From a checkpoint of a small contrastive image-text model.
Training: soap at rate 0.0016, batches of 128.
Data: trained on photos with spoken descriptions (Open Images, Localized Narratives), 50862 training examples, 11.6 epochs.
Rows from block 4 of the image encoder of a small contrastive image-text model, named by matrix and row number. Rows with one number belong to one neuron. Each number is 128 + 24 x the weight over its row's rms, rounded and kept within 0 to 255. All counts start at 0.
After each neuron's rows are labels from the 100 images, of 14976, where the neuron reaches its highest value: "top examples" is what is common among them. Only what is clearly more common there than usual is listed. The data: photos with spoken descriptions (Open Images, Localized Narratives). In brackets: how many of the 100.
# fc1: MLP up (encoder.blocks.4.mlp.fc1.weight, 1536x384), inputs 39-77
# fc2: MLP down (encoder.blocks.4.mlp.fc2.weight, 384x1536, transposed), outputs 39-77

fc1.275 [157 137 176 135 145 141 150 113 102 137 101 117  97 137 132 118 126 161 140 139 142 107 125 113 149 110 157 155 125 125 142  99 118 175 116 101 102 146 136]
fc2.275 [141 109 143 152  78 147 130 121 107 131 158  99 109 134 119 126 113 158 127 132 144 168 127 154 144 148 156 173 127  94 130 131 149 108 128 106 100 119 124]
top examples: text has "standing" (60); text has "people" (56)

fc1.535 [115 161 121 115 143 125 125 136 136 134 133 125 131 143 143 119 146 110 102 131 128 169 122 152 141 144  74 137 139  82 106 149 150 165 131 155  97 149 116]
fc2.535 [132  90 107 133 162  76 139 152 150 130 120 178 147 161  76  96 113 134  88 108 122 140 104 116 136 108  98 135 127 141 139 164  89 142 150 129 128  78 134]
top examples: text has "grass" (56); text has "plants" (26)

fc1.170 [132 126 123 127 142 189 104 136 136  82 147 120 149 153 108  92 102 131 109 143 162 122  88 130  87 110  93 137 115 126 118  98 156 145 144 143 126 105 116]
fc2.170 [168 129 139 111 155 121 150 149 126 106 138 146  99 148 139 108 121 138 125 142  98 130 110 145 136  99 138 156  69 156 119 116 117 105 108 153 106 123 168]
top examples: text has "color" (35)

fc1.339 [125 131 128 121 137 145 162 137 163 122 120 139 131 112 109 116 130 147 151 163  99 106 140 116 153 153 103 116 160 142 139 190 100 183 112 121  82 109 119]
fc2.339 [121 118 183 129 171  87 123 135 124 138 128 122  77 126 118  94 154 123 103 137 112  89 111 132  78  97 133 136 119 154 170 108 155 112  77 139 197 169 164]
top examples: text has "sitting" (35)

fc1.448 [124 184 109 137  90  62 128 137 149 146 109 148 135 149 168 130 113 102 154 133 121 111 150 133  93 128 124 121 144 137 149 156 120  85  88 132 124 115 111]
fc2.448 [124 134 131 120 113  53 127 176 145 151 126 150 156 109 124  89  81 135 108 137 138 155 147 127 164 136 129 119 155 136 164 106 135  88 105 128 112  64 112]
top examples: text has "grass" (68); text has "trees" (62); text has "ground" (39)

fc1.646 [143 155  97 132 155  87 172 130 162  61 150 107 132 101 154 143 138 101 128 163 134 140 164 160 159 127  87 136 142 100  73 135 159  94 127 147 159 135 120]
fc2.646 [ 65  73 138 116 116 111 124 168 128 127 122 145 176 183 134 111 113 174 125 114  87 128 145 150 134 102  90 143 135 122 140 116 147  65 136 144 114 129 114]
top examples: text has "water" (28)

fc1.367 [ 96 117 159 106 157 151 168 114 142 144 179 106 154 115 122  95 118 112 121 110 108 116 140 133 156 156 139 139 166 152 127 110 122 173 140 117 121 145 103]
fc2.367 [157 111 118 179 117 141 129 138  79 157  93 108  81  87 170 114 144 143 116 116 113  91  90 179 136 160  99 108  84 108 112 136 154 116 128 168 155 131 152]
top examples: text has "plants" (36); text has "flowers" (27)

fc1.56 [142 109  96 137 141 135 127 155 144 148 153 141  91 126 175 105 165 131 110 142  59 131 111 189 136  98 117  93 161 150 121 169 166 154 126 115 118  97 143]
fc2.56 [ 88 122 139 132 130 115 122 155 111 150 117 112 141  74 110 163 157 149 143 171  73 113 177 135  82 122 143 126 109 161  86 104 195 107 114 124 137 107 164]
top examples: text has "sitting" (32)

fc1.169 [138 169 127 140 101 143 144 156 120 147 133 149  90 157 162 126  94 160 136 177 112 150 152 112  78 119 139 158 147 110 140 122 100 119 140 133 149 118 129]
fc2.169 [153 135 122 100  99  97 185  88 151 127  98 110 160 106 119 128 151 143 103 142 129 140 151 151 143 131 128  70 142 126 135 166 129  97 156  94 121  75 115]
top examples: text has "red" (32)

fc1.648 [120 143 142 142 119 120 110 139 138 137 165  93 138  68 139 132 112 182 159 130 120  99 176 106 116 108 153 126 120 133 125 134 142  73 153 135 104 135 153]
fc2.648 [146 147 173 133 133 120 151 185 121  72 112  88  88 104 194 163 107 107 118 119 142  91 119  88 110 123 110 127 103 119 141 121 105 135 111 117 134 151 132]
top examples: text has "wearing" (35); text has "smiling" (28)

fc1.87 [ 94 100 139 125 143  85 112 131 137 119 166 136 135 126 103 167 147 161 157 152 130  84 100 107 108 191 114 122 124 145 139 137 107 114 130 146 113 170 152]
fc2.87 [154 122 117 136 106 118 106 163 127 136 124 133 146 129 130  99  84 157  83 148 127  97  88 125  95 133 150 109 101 108  81 170 175 136 127 123 124 144 167]
top examples: text has "white" (33)

fc1.645 [ 96 145 152 106 163 168 111 107 112 138  96  95 115 133 162 166 125 126 124 138 132 176 150 117  95 150 101 129 153 152 126 179 147 134  83 177 163 126 121]
fc2.645 [100 166 117 137  98 108 114 145 108 152 128 150 113 128 137 138 135 142 131 130 146 145  67 137 159 121 163 127 142 162 165 154 113 106 168  56 167  79 175]
top examples: text has "plants" (27)

fc1.676 [103 148 155 118 130 134 150 115  92 145 135 108 125 123 148  86 121 147 106 104 155 145 172 122 135 162 131 168 164 160 142 150 110 144  97 154  77 150 128]
fc2.676 [124 127 126 152 127 137 110 139 144 157 159 173  87 173 114 134 117 115 122 177 127 176 114 156 110 150 127 129 100 108 160 141 120 127 115 136 161 113 177]
top examples: text has "plants" (45); text has "grass" (33)

fc1.583 [136 134 148 149 120 184  98 102 131 129 130 141 203 150 144 147 141 111 158 104 152 157 135 149  99 105 121 101  97 147 115 165  93 100  92 101 134 144 128]
fc2.583 [137 127 127  87 125  98  83  91 166 160 165 152 119  94 151 112 124 101 129 120 156 120 103 108 130 107 126 106 107 109 140 118  94 192 131 131 122 164 136]
top examples: text has "black" (28)

fc1.356 [121 125  74 129 149 131 117 129 154 127  83 129 115 126 111 181 147  99 143 106 100 111 147  84 158 109 123 122 109  84 152 177 105 126 154 111 129  66 139]
fc2.356 [131 128  88  85 119  96 144 112 104 144 156 177 131 142 132 133 133 123 125 167 163 166 156 120 131 139 107 120 136 161 133 118 138  82 145 105 105 109 189]
top examples: text has "holding" (36); text has "blue" (31)

fc1.224 [ 70 135 158 121 124 140 141 147 131 115  64  90 151 142 118  74 122 174 129  92 162 132 141  97 159 173 144 120 122 145 117 117 149 141 107 153 138 135 155]
fc2.224 [141 166  83  75 119 109  88 148 130 146 113 165 115 117 140 118 125 127 137 132 103 177 112 103 118 155 124 119 149 120 127 194 118  69 123 127 122 147 143]
top examples: text has "plants" (39); text has "flowers" (27)

fc1.542 [ 88  90 106 146 161 116 119 104 122 118 124 144 109 102 112 156 142 133  92 185  97 143 105 115 104 105 143  96 116 134  73 131 126  98  40 121 104 127 145]
fc2.542 [164 104 161 112 148 145 122 124 164 116 186 118 120  97 107 142 142  83 144 153 119 120 208 108  93 112 147 119 138 140 144 127 125 131 165 142 119 130 119]
top examples: text has "playing" (25)

fc1.130 [110 130 116 139 156 128 141 169 102 144 142 144 106 116 116 124 120 163 141 128 132  98 120 163 124 148 129 136 109 136 145  76 135 131 119 171 115 141 110]
fc2.130 [123 139  86 158 122 126  92 135 125 121 149 129 128 199 151  92 137 132 120  84 145 115 120 115 149 145 128 124 140 125  69 153 142 133 139 166 162  68 134]
top examples: text has "standing" (48); text has "holding" (36); text has "wearing" (34)

fc1.439 [152 136  85 159 135  83 149 158 138 105  97 105 163 143 123 162 153 153 177  82 151 138 143 164 155  88 103 121 118 149 149 151  81 124 147 131 148  87  92]
fc2.439 [133 153 102 116 120 144  79 103 123 180 128 141 117 101 162 125 107 108 125 129 185 106 119 146 112 129 143 130 107 118  90  79 136 146 100 101 100 135 101]
top examples: text has "white" (31); text has "black" (26)

fc1.207 [146 102 140 126 145 136 122 140 145 136 113 126 121 151 125 102  90 152 134 105 152 156 182 109 104 138 143  96 192 120 121 124 132 151 127 163 145 152 117]
fc2.207 [134 185 121 145 132 118 163  83 132 125 142 159 109  86 139 141 139 171 102 122 138 105 101 141 143 105 112 133 151  97 143 180 108 104 150 120  99 144 140]
top examples: text has "red" (31)

fc1.296 [170 114 138 145  90 180 125  68 143 115 175 114 117 108 166 156 128 132 155 111 151  76 146 130 104  76  90 120  75  62 123 142 136 148 135 130 105 176 163]
fc2.296 [126 156 135 123 123 140 145 148 125 102 128  67 122 117 143  75 133  85 134 165 163 162 105 141 143 111 150 127 110 155 119 134 144 152 115 147 126 153 135]
top examples: text has "black" (28)

fc1.537 [145 140 101 160 120 127 110 150 194 116 128 109 110  97 171 130 143 130  99 160 119 138 115 138 133  95 125 114 156 170 119 103 151 116  92 144 137 109 154]
fc2.537 [ 49 129 122 108 118 106 123 131  64 130 113 141 132 135 113 139 126 124 154 108 121 151 153 119 115 113 132 129 150 134  60 132 164 133 121 136 121 147 116]
top examples: text has "sky" (50); text has "buildings" (29)

fc1.363 [124 137 119 144 117 106 114 109 158  82  63  94 176 153 140 100 159 143 112 133 178 140 155 140 122 139 157 173 107  71 107  98 102 132 150 164 134 140 142]
fc2.363 [170 129 139 109 126 129 130  95 118 144 132 122 126 139 125 120 111 125 138 132 161 147 109 132 132 102 103  93 126  93 165  94 135 115 124 132 189 137 137]
top examples: text has "white" (41); text has "black" (36)

fc1.298 [107 142  91 139 156 105 117 184 127 141 128  85 145  79  80 130 129 154 135 143 135 119 135 122 102 118 125 136 144 103  91 122 104 117 110 148  95 163 147]
fc2.298 [153  84 113 112 143 101 120 157 178 121 128 145 111 121 155 144 107 117 152  85 145 112  95 100 146 109 112 119 110 118 125 110 145 130 106 148 108 151  86]
top examples: text has "wearing" (38); text has "smiling" (26)

fc1.266 [121 145 175 137 114  96 116 100 133 157 150 153 138 100  97 183 139 142 154 106  97 165 153 112 105 110 127 166  98  75 148 142 122 153 120 149  69  94 129]
fc2.266 [142 104  95 103 128 121 131 140 122 162  89 160  92 143 185 124  83 131 118 112 142 118  82 107  62 143 122 131 133 173 133 138  89  92 115 124 128 117 116]
top examples: text has "wearing" (31)

fc1.277 [140 157 144 115 144 145  75 101 204 114 165 174 163 161 139 112 137 137 145 125 149 181 122 136  88 124 125 135 128 119 159 108 149 179 136 144 171 149  94]
fc2.277 [113 154  96 118 108 128 134 125 138 112 164 131 131 116 114 175 146  91 175 124 157 159  67 118 110 107 125  97 109 164 150  86 112 113 127 155 148 165 135]
top examples: text has "black" (45); text has "white" (44)

fc1.213 [103 138 125 135 112 119 192  89 139 148 104 137 121 100 155 152 136 100 107 143 168 102 142 139 151 116  85 129 108 146 134 141  97 147 102 100 114 125 149]
fc2.213 [144 123 103 145 106 118  87 142 130 125 114 165 128 111 120 129 159 115 127  96 126 159 122 116 127 117 111 135 121  85 186 113 164 146 127 149 139 135 111]
top examples: text has "plants" (41); text has "grass" (27)

fc1.388 [129 110 136 100  99  56 134  89 117 153 115 149  78 133 123 154 129 130 118 121 136 146 164 114 141 127 121 139 140  97 102 119 134  78 116 169 105 110 101]
fc2.388 [137 150 138 111 156 141  96 161 109 104 126 124 122 152 153  92 160 133 116 119 136 117 146 150  89 158  82 103 111 133 140  93 154  88 120 107 139  95 145]
top examples: text has "holding" (35); text has "wearing" (32); text has "black" (26)

fc1.456 [119 129  95 154 150  95 123 117 132 120 140 149  92 124 121 155 161 148 133 149 114 157 123  86 161 158 139 119 149 143 153 118  76 122  77 139 108 186 107]
fc2.456 [126 145 134 144 112 132 123 133  99 158 116  71 147 138 132 120 139 151 142 100 107 111 101 176 176 123 123  98 138 145 137 123 177 113 142 148 141 117 190]
top examples: text has "trees" (74); text has "sky" (69); text has "buildings" (32)

fc1.115 [140  91 136 136 152  95 136 153  91 139 116  72 115 116 119 167 123 171 151 133 115 102 155 143 126 100 117 163 127  91 129 132 185  82 136 151 129 121 139]
fc2.115 [137 133 158 101 125 126 167 117 147 140 126 146 119  99 126 120 112 163 133 125 130  92  95  86 113 143 106 125  97 123 142 153 129 133 119 143 151 176 119]
top examples: text has "holding" (45); text has "wearing" (36); text has "woman" (28)

fc1.617 [135 141 141 137 117 176 136 144 120 120 116 126 136 104  89 129 161 165 144  91 137 139 144  86 130 130 121 132 111 123 169 160  89 105 152 134  97 105 125]
fc2.617 [107 144 111 103 139 109 133 135 126 191 141 159 119 116 137 116 116 143 117 107 138 107  93 127 118 123 110 163 120 145 102 130 114 136 111  83 121 134 199]
top examples: text has "holding" (41); text has "man" (29)

fc1.393 [110 119 130 156  71  98 146 135 128  86 104 167 133 113 112 137  58 117 130 133 180 146 161 159 114 128 118 167 118 137  77  91 151 114 146 115 127 165 142]
fc2.393 [107 125 118 113 142  66 126 142 138 120 136 118 111 197 136 154 118 139 145 138 138 129  69 162 126 117 141 136 152 165 102 112 165 131 137 124 121 106 131]
top examples: text has "road" (27)

fc1.631 [121 119 135 175 114 101 130 130 151 170 111 126 186 130 120 114 149 130 135 106 116 130 171 130 101 130 119 126  77 139 113 179 118  89 104 107 120 127 126]
fc2.631 [142 136 124  75  93 103  96 116 147 123 154 173  90 110 132 138 127 115 149 124 154  94 117 108 183 109 111 136  73  96  90  89 108 148 127 126 131 151 151]
top examples: text has "wearing" (33); text has "black" (28)

fc1.264 [109 115  88 121 155 120  88 145 102 130 151 102 109 131 168  99 131 159 114 131 136  72 123  66 107 137 102 109 175 124 141 112  68 150  95 165 142 154 155]
fc2.264 [ 89 130 143 122 146  97 140 122 160 168 151  88 136  72 111 135 139 122 110 157  92 113 195 117 142 120 139 181 135  98  74 121 158  96 159 137 155 148 101]
top examples: text has "grass" (26)

fc1.36 [151 128 143 132 150 134 132 111 107 137 149 120 151 129 149 144 141 110 113 106 182 127 128 132  91 135  82 112 161 149 124 107 139 127 140 169 148 158 143]
fc2.36 [130 103 123  80  91 106 124  51 137 145 152 140 154 149 122 116 118 139 138 160 142 104  81 142 131 100  97 103  69  98 149 132  96 161 149 111 112 135 142]
top examples: text has "wearing" (30)

fc1.490 [132 138 149  88 129 109 119 136 100 133 113 126 132 143 123 115  98 168 103  93 110 165 147  94 141 133 136 104 136 112 116 137 127 144  90 130 102 116 153]
fc2.490 [134 104 110 174 157 148 105 124 161 120 117 110 129 117 149 147 111 122 115 117 124  97 117 133 131 117 100 103 133 126 174 122 116 106  99 161 129 140 137]
top examples: text has "lights" (28)

fc1.114 [116 135  98 126 155 119 126 112 184  90 158 162 120 137 153 134 163 195 134  82 102 162 173 137 149  91 114 112 105 126 182 113 138 129 122 130 140 125 135]
fc2.114 [123 141 135  94  84 152  83 142 102 138 143 135  95 140 123 135 117 114 135 135 145 168 121 138 106 132 154 107 125 142 151  81 147  91 138  98 128 128  96]
top examples: text has "sky" (80); text has "trees" (73); text has "grass" (26)

fc1.171 [159 157 137 119 130 123 121 121 109 144 106 101 145 136 108 103 146 154  99 123 133 132 136 115 105 105  60 150 138 116 131 132 121 145 134 118 131 155 121]
fc2.171 [113 127 122 111 135 136 135  77 153 151 123 106 128 115 125  98  74 139 125 131 130 138 124 160 159 102 128 169 128 105 116 160 153 117 101  82  83  97 154]
top examples: text has "grass" (43)

fc1.573 [ 83 127 102 145 158 109 114 162 128 139 146  95  93 118 140 128 164 171 160 135 126 143 169 133 125  71  89 124  84 109 107 108 139  63 111 148 109 139 187]
fc2.573 [130 116 124 125 108 106 133 192 149 100 116 112 140  99 153 161 129 128 118 117 138  92 144 108 131 128  90 141 126 124 111 152 120 129 123  97 132 157 118]
top examples: text has "wearing" (33); text has "woman" (25)

fc1.124 [153 135 101 135 125 113 119 102 141 121  70 147 127 167 100 157 143 131 131 144 158 164 162 123 155 114 111 147 126 100  87 111 101  98  83 157 179 123 115]
fc2.124 [182 133 109  91 121 120 138  99 135 175 109 174 132 111  90 100  82 127 104 175 136 168 154 170 108 153 158 128 131 107  96  83  92 125 136 137 137  97  99]
top examples: text has "white" (29)

fc1.233 [128 155 147 138 190 133 150 133 140 111 117 145 106 146  97 103 182  78 127 132 115 105 130 127 112 169  67 103 186 135 148 166 115 124 120 178 170 108  93]
fc2.233 [130 143 110 121  86 118 111 135 107  95 142 127 131 104 151 114 137 139 106 115 128 163 111 158 173 116 196 113 118 174 152 118 112 166 145  89 130 156 125]
top examples: text has "black" (44); text has "white" (39)

fc1.365 [155 136 135 124 151 126 148 150 161 150 131 108 152 141 115 101 113 156 110 116 135  96 107 147 110 120 144 142 152 132 116 136  94 132 144 112  89 114 152]
fc2.365 [142 146  97 116 144 116 138 122  97  92 192 131  66 127 165 169 114 108  89 122 167 125  91  76 139 122 101 129 149 109  83 119  89 115 106 118 109 135 182]
top examples: text has "grass" (33)

fc1.640 [123 116 126 119 130 110  77 122 139 142  82 168 157 106 132 155 114  93 137 140 150 136 140 151 148 140 161 147 153 142 117 145 100 144 131 107 133 121 126]
fc2.640 [124 108 130 166 146 117 139 139 125 156 139  84 179 160 131 100 108 141 133 131  82 133 143 141 129 106 130 113 143 153 133 123 152  94 118 167 145 141 113]
top examples: text has "grass" (30); text has "ground" (29)

fc1.208 [126 126 126 127 121 113  74 141 142  97 118 132 133 137 176 132 157 142 119 111 195 146 124 107 185  90  90 114 147  99 106 131  59 134 158 155 142 109  96]
fc2.208 [107 137 131 126 138 140 153 136 169 160 133 173 153 122 161 125 110 146 182 140 147 115 111 162 137 147 118 161 116 163 127 158 161 106 147 154 113 102 155]
top examples: text has "people" (52); text has "grass" (44); text has "ground" (30)

fc1.234 [139 107 150 172 142 119 133  96 128  88 123  84 145  93 143 130 128 137 111 153  96  85 127 114  97 101 144 168 128 138 115 160 141 105 102 126 125 159 142]
fc2.234 [114 140 109 136 115 101 191 149 144 131 140 132  93 134 130 113 111 163 148 130 161 116 135 112 104 136 105 127  97 118  98 157 155 119 134 150 109 177 129]
top examples: text has "standing" (49); text has "holding" (38)

fc1.279 [122 122 108 153 124 104 104 120 142 112  74 148 163 121 160 137 133 124 126 124 104 101 144  73 120 122 140 105  99  98 131 180 123 136 169 111 125 118 157]
fc2.279 [147 105 115 115 112 148 155  71 127 132 122 158  79 114 127 106 139 104 155 143 117 155 161 144 141  87 128 126 139 162 135 122 188  87 127 153 129  98 176]
top examples: text has "water" (31)

fc1.21 [159 121 133 100 173  94 138 120 137 154 123 122  98 145 130 138 154 157 144 150 121 136 184 128 108 154 131 108 115 146  72 125 100 122 120 141 124 133 154]
fc2.21 [156  52 111  63  86 163  98 120 135 119 183 111 158 120 133 124 133 152 147 114 111 149 177 133 122 119 128 133 115 148 115 155 131  87 108 127 154  48 126]
top examples: text has "man" (29); text has "lights" (27)

fc1.202 [108 128 155 101 139 121 165 106 145  93 121 142 117 149 136 158 152 117 105 144 160 159 170 157 125  96  76 128 185 115  86 127 120 148  91 117 105 160 151]
fc2.202 [133 141 130 169  96 142  83 100 107 147 156 168 153 149 123 117 126 126 134 101 131 157 106 141 147 159 126 101 152 121 156 180 182 154 181 103 133 114 154]
top examples: text has "white" (33); text has "black" (28)

fc1.536 [120 145  98 129  97 153 130 138 154 113 128 127 140 119 148  99 143 115  68 144 128 144 168 143 121 144 100 132 117 114  78 162 117 160 138 154  86 166 139]
fc2.536 [135 112 160 116 119 121 156 161 144 111 116 155 109 141 106 132 118 111 121 139 161 127 128 127 145 178 140 171 122  74  97 168  76 159 127 129 119  93 114]
top examples: text has "plants" (45); text has "grass" (37)

fc1.543 [144 158 121 118 164 161  81 165 138 135 139 117 107 148 174  86 133 152 158 102 109 105 118 127  95 128  69 146 142  92 138 161 146  89 111 181 135 108 152]
fc2.543 [155 120 141 107 100  76 131 141 134 130  93  98 156 128 104 150 114 118 123 124 117 152 138 141 121 116 134 159 134 106 138 137 118 129 120 108 127 134 101]
top examples: text has "woman" (30)

fc1.682 [146 134 134 128 154 168 127 144 133 108 147 124 137 130 142 100 123 147  93 131 165  98 106 156 107 147  99 157 118 114  90 148  95 158 124 119 122  98 130]
fc2.682 [171 114 100 161 110 137 129 126 168  90 131 139  92 105 113 152  90 100 147 144 123 120 206 106 121  93  93  77 110 106 160 110 100 113 126 116 113 110  62]
top examples: text has "man" (32)

fc1.586 [ 99 126 157 128 136 116 111 163 105 144 129 148 101  96 134 158 126 155 167 115 112 131  94 158  87 107 123 116 106  67 151 151 158 132 118 136 138 133 153]
fc2.586 [ 88  95  75 125 121 139 154 159 108 160 137 129  93 153 119 146 107 122 146  80  93 118 107  73 113 138 125 105 124 142 116 127 134  91 118 145 109 136 115]
top examples: text has "man" (29)

fc1.336 [131 147 173 125 112  90 137 144 122 178 147 103 170 130  99 149 169 124  98 132 160  96 109 156 130  75 147 119 151 117 112 175 150  65 119 133 156 111 131]
fc2.336 [133 128 141 133 147 128  88  93 104  93 131 178 137 112 143 127 130  85 162  82 168 112 101 101 151 124 132 127 115 140  95 111 107 137 135 125 115 140 196]
top examples: text has "man" (29); text has "woman" (25)

fc1.395 [163 124  90 142 148 169 145 164 152 148 103 149 144 144 105  90 125 131 117 147 141 103 192 134 115 124 137 157  83 151 143 104 116 127 151 172 148 130 154]
fc2.395 [108 110 128 169  91 146 187 134 158 151 160 110  88  88 150 142 133 151 149 146 172  95 160 143 154 170 120 129 136 128 121 121 185  75 141 129  96 149 142]
top examples: text has "standing" (52); text has "people" (46); text has "grass" (29)

fc1.674 [133 122  85  73 119 125  95 117 162 115 115 144  99  90  98  88 167  91 134 137 105 151 152 159 162 117 132 137 138 118 131  86 119 139  77 113 157  95 102]
fc2.674 [102 129 136 102 102 114 118  92 163 134 118  91 149 131 106 101 128 135 169 159 120 158  79 138 125 125 137 122 137  96  92 136 103 141 148 126 124 102  83]
top examples: text has "people" (47); text has "road" (32)

fc1.438 [137 156  89 140 142 111 117 107 123 129 110 122 147 148 116 133 154  99 130 115 151 145 135  79 136 158  67 128 134 111  75 109 117 118 113 135 164 116 125]
fc2.438 [200 129 119 128 148 103 156  98 120 147 135 167 191 153 143 117 106 132 111 167 157 130 108 133 139 145  89 132 133 137 116 104  87 115  87 131 136 112 149]
top examples: text has "black" (29)

fc1.195 [110 128 146 157 121  99 161 141 114  90 101 135 100 135 105 153 131 155 109 133 139 123 130 117 106 166 127 148 120  92 165  99 150 143 115 127 142  99  97]
fc2.195 [125 139  87 119 164 132 128 122  95 156 116 142 149 138 143  99 111 130 134 109 125 171 107 155 141 181 114 123 113 170 100 140 109 105 136 177 129 132 124]
top examples: text has "wall" (40)

fc1.399 [156 116 160 136 131 137 178 126 113  97 136  95 111 137 153 129 115 116 137 150 130 131 158 139  81  93 113 125 176 164 129 138 135 128 129  99 114 122  94]
fc2.399 [ 93 157 157 136 145 125 133 104 139 159 140 158 182 104 128 131 126 104  97 178 110 128 108 163 136 168  74 167 127 116 124 102 122 101 117 128 127  91 143]
top examples: text has "trees" (55)

fc1.78 [116 137 129 127 150 160 109 216 149  95 141 126 120 123 161 121 119 146 118 122 144  92  99 142 108 152  91 121 144 112 137 106 147 155 118 172 124 131 123]
fc2.78 [143 144  88  57 147  85 132  85 155 136  89 156 118  89 115 123 149 149 152 124 114 138 114 161 156 113 109 127 169 119 150 146  98 140 133  98 108  78 115]
top examples: text has "red" (28)

fc1.664 [140 100 118 142 148 146  93 163 119 113 152 111 126 137 125 116 135 101 117 137 107 120 135 147 139 159 102 102 145 129 141 121 155 131 158 102 143 144 150]
fc2.664 [101 127  89 108 155 133 151 155 142 131 105 150 152 153 100 139 139 144 164  93 128 126  91 145 152 154 144  81 108 115 119 139 148 116  92 143 133 107 106]
top examples: text has "red" (34); text has "woman" (27)

fc1.412 [161 123 124 115 162  81 106 128 157 119  98 173 143 118 148 131 135 177 108 142 160 132 142 101 140 129 141 162  92  96 103 165  93  73 141 144 161 122 103]
fc2.412 [133 169 122 137 154 170 108 129 119 134 134 125  97 134 122  95 130  68 124 157 133 130 108 135 120 123 154 124 154 108 153 110 171 111 129 120 151  86 182]
top examples: text has "man" (36)

fc1.516 [ 72 135 151 103  78 154 141 130 111 160 141 142 145 142 125 114 149 135  99 134 132 112 152 148 155  99 106 158 138 144 160 119 123 183 121 162 118 139 127]
fc2.516 [139  88 135 118 137  61 123 178 142 151 129 183  70 110 149 116 111 134 106 131  93 172  91 125 114 121  98 130 101  93 153 132 105 117 139 139 178 122 149]
top examples: text has "plants" (44); text has "grass" (37)

fc1.558 [146 114 154 111 135 129 164 181  75 133 181 101 143  79 165  98 141 141 110 132 126 125 123 137 144 102 129 120 156 152  75 140 147 120 100 126 160 142 163]
fc2.558 [131 155 137 103 129  89 116 140 154 116 170 191 133 129 135 104  87 159 136 112 144 104  77 155  95 124 138 127  93 132 121 142 100 116 130 126 133 148 149]
top examples: text has "grass" (27)

fc1.81 [ 90 128 100 114 108  72 167 106 142  83 108 121 122 114 128 115  82 127 146 146 138 166 115 125 109 129 153 161  97 128 137 153 110 139 155 135  94 135 119]
fc2.81 [166 113 140 151 145 177  74 117 140 124 149 134 147 146 123 114 133 106 137 124 128  69 152 144 114 104 107  89 169 132 140 133 136 134  98  86  90 166 146]
top examples: text has "sky" (60); text has "building" (25)

fc1.370 [119 109 148 175 157 104 114 154 133 130 101  88 114  95 126 140 106 152 162 155  96  90 145 153 120 112 160 144 111 116 104 133 155  86 121 148 118 130 124]
fc2.370 [137 130 133 115 108 124 167 146 152 136 140 153 138 111 137 158  86 120 127 113 150 114  91  95 106 170 136 145 106  88 136 148 146 123 132 155 135 172  71]
top examples: text has "wall" (44); text has "holding" (43); text has "wearing" (40); text has "woman" (26)

fc1.721 [152 157 152 112 149 100 165 122 105 123 147  96 161 127  97  75 164 170 184 106 107 103 116 121 112 146 114 150 138 138 141 145 126 157 109 103 151 149 118]
fc2.721 [166 158 140 132 127 122  80 116 128 137 139 161 129 158 138 153 160  61 122 155 108 152  92 146 145 126 127 134 115 134 116 107  78  99 139  70 128 127 129]
top examples: text has "wall" (41); text has "wearing" (31)

fc1.455 [119 171 157 154 134  94 116 125 141 100 148 124 148 135 149 120 132 146 142 173 173 153  85  79 121 136 139  90 146 123  79 157 132 115 109 102  90 135 130]
fc2.455 [179 127 163 155  90 139  94 114 155 115 133 129 147  91  90 142  66 108 156 163 121 157 165 172  94 140 130 114 106 158 111 138 143 135 137 129 108 134 113]
top examples: text has "lights" (25)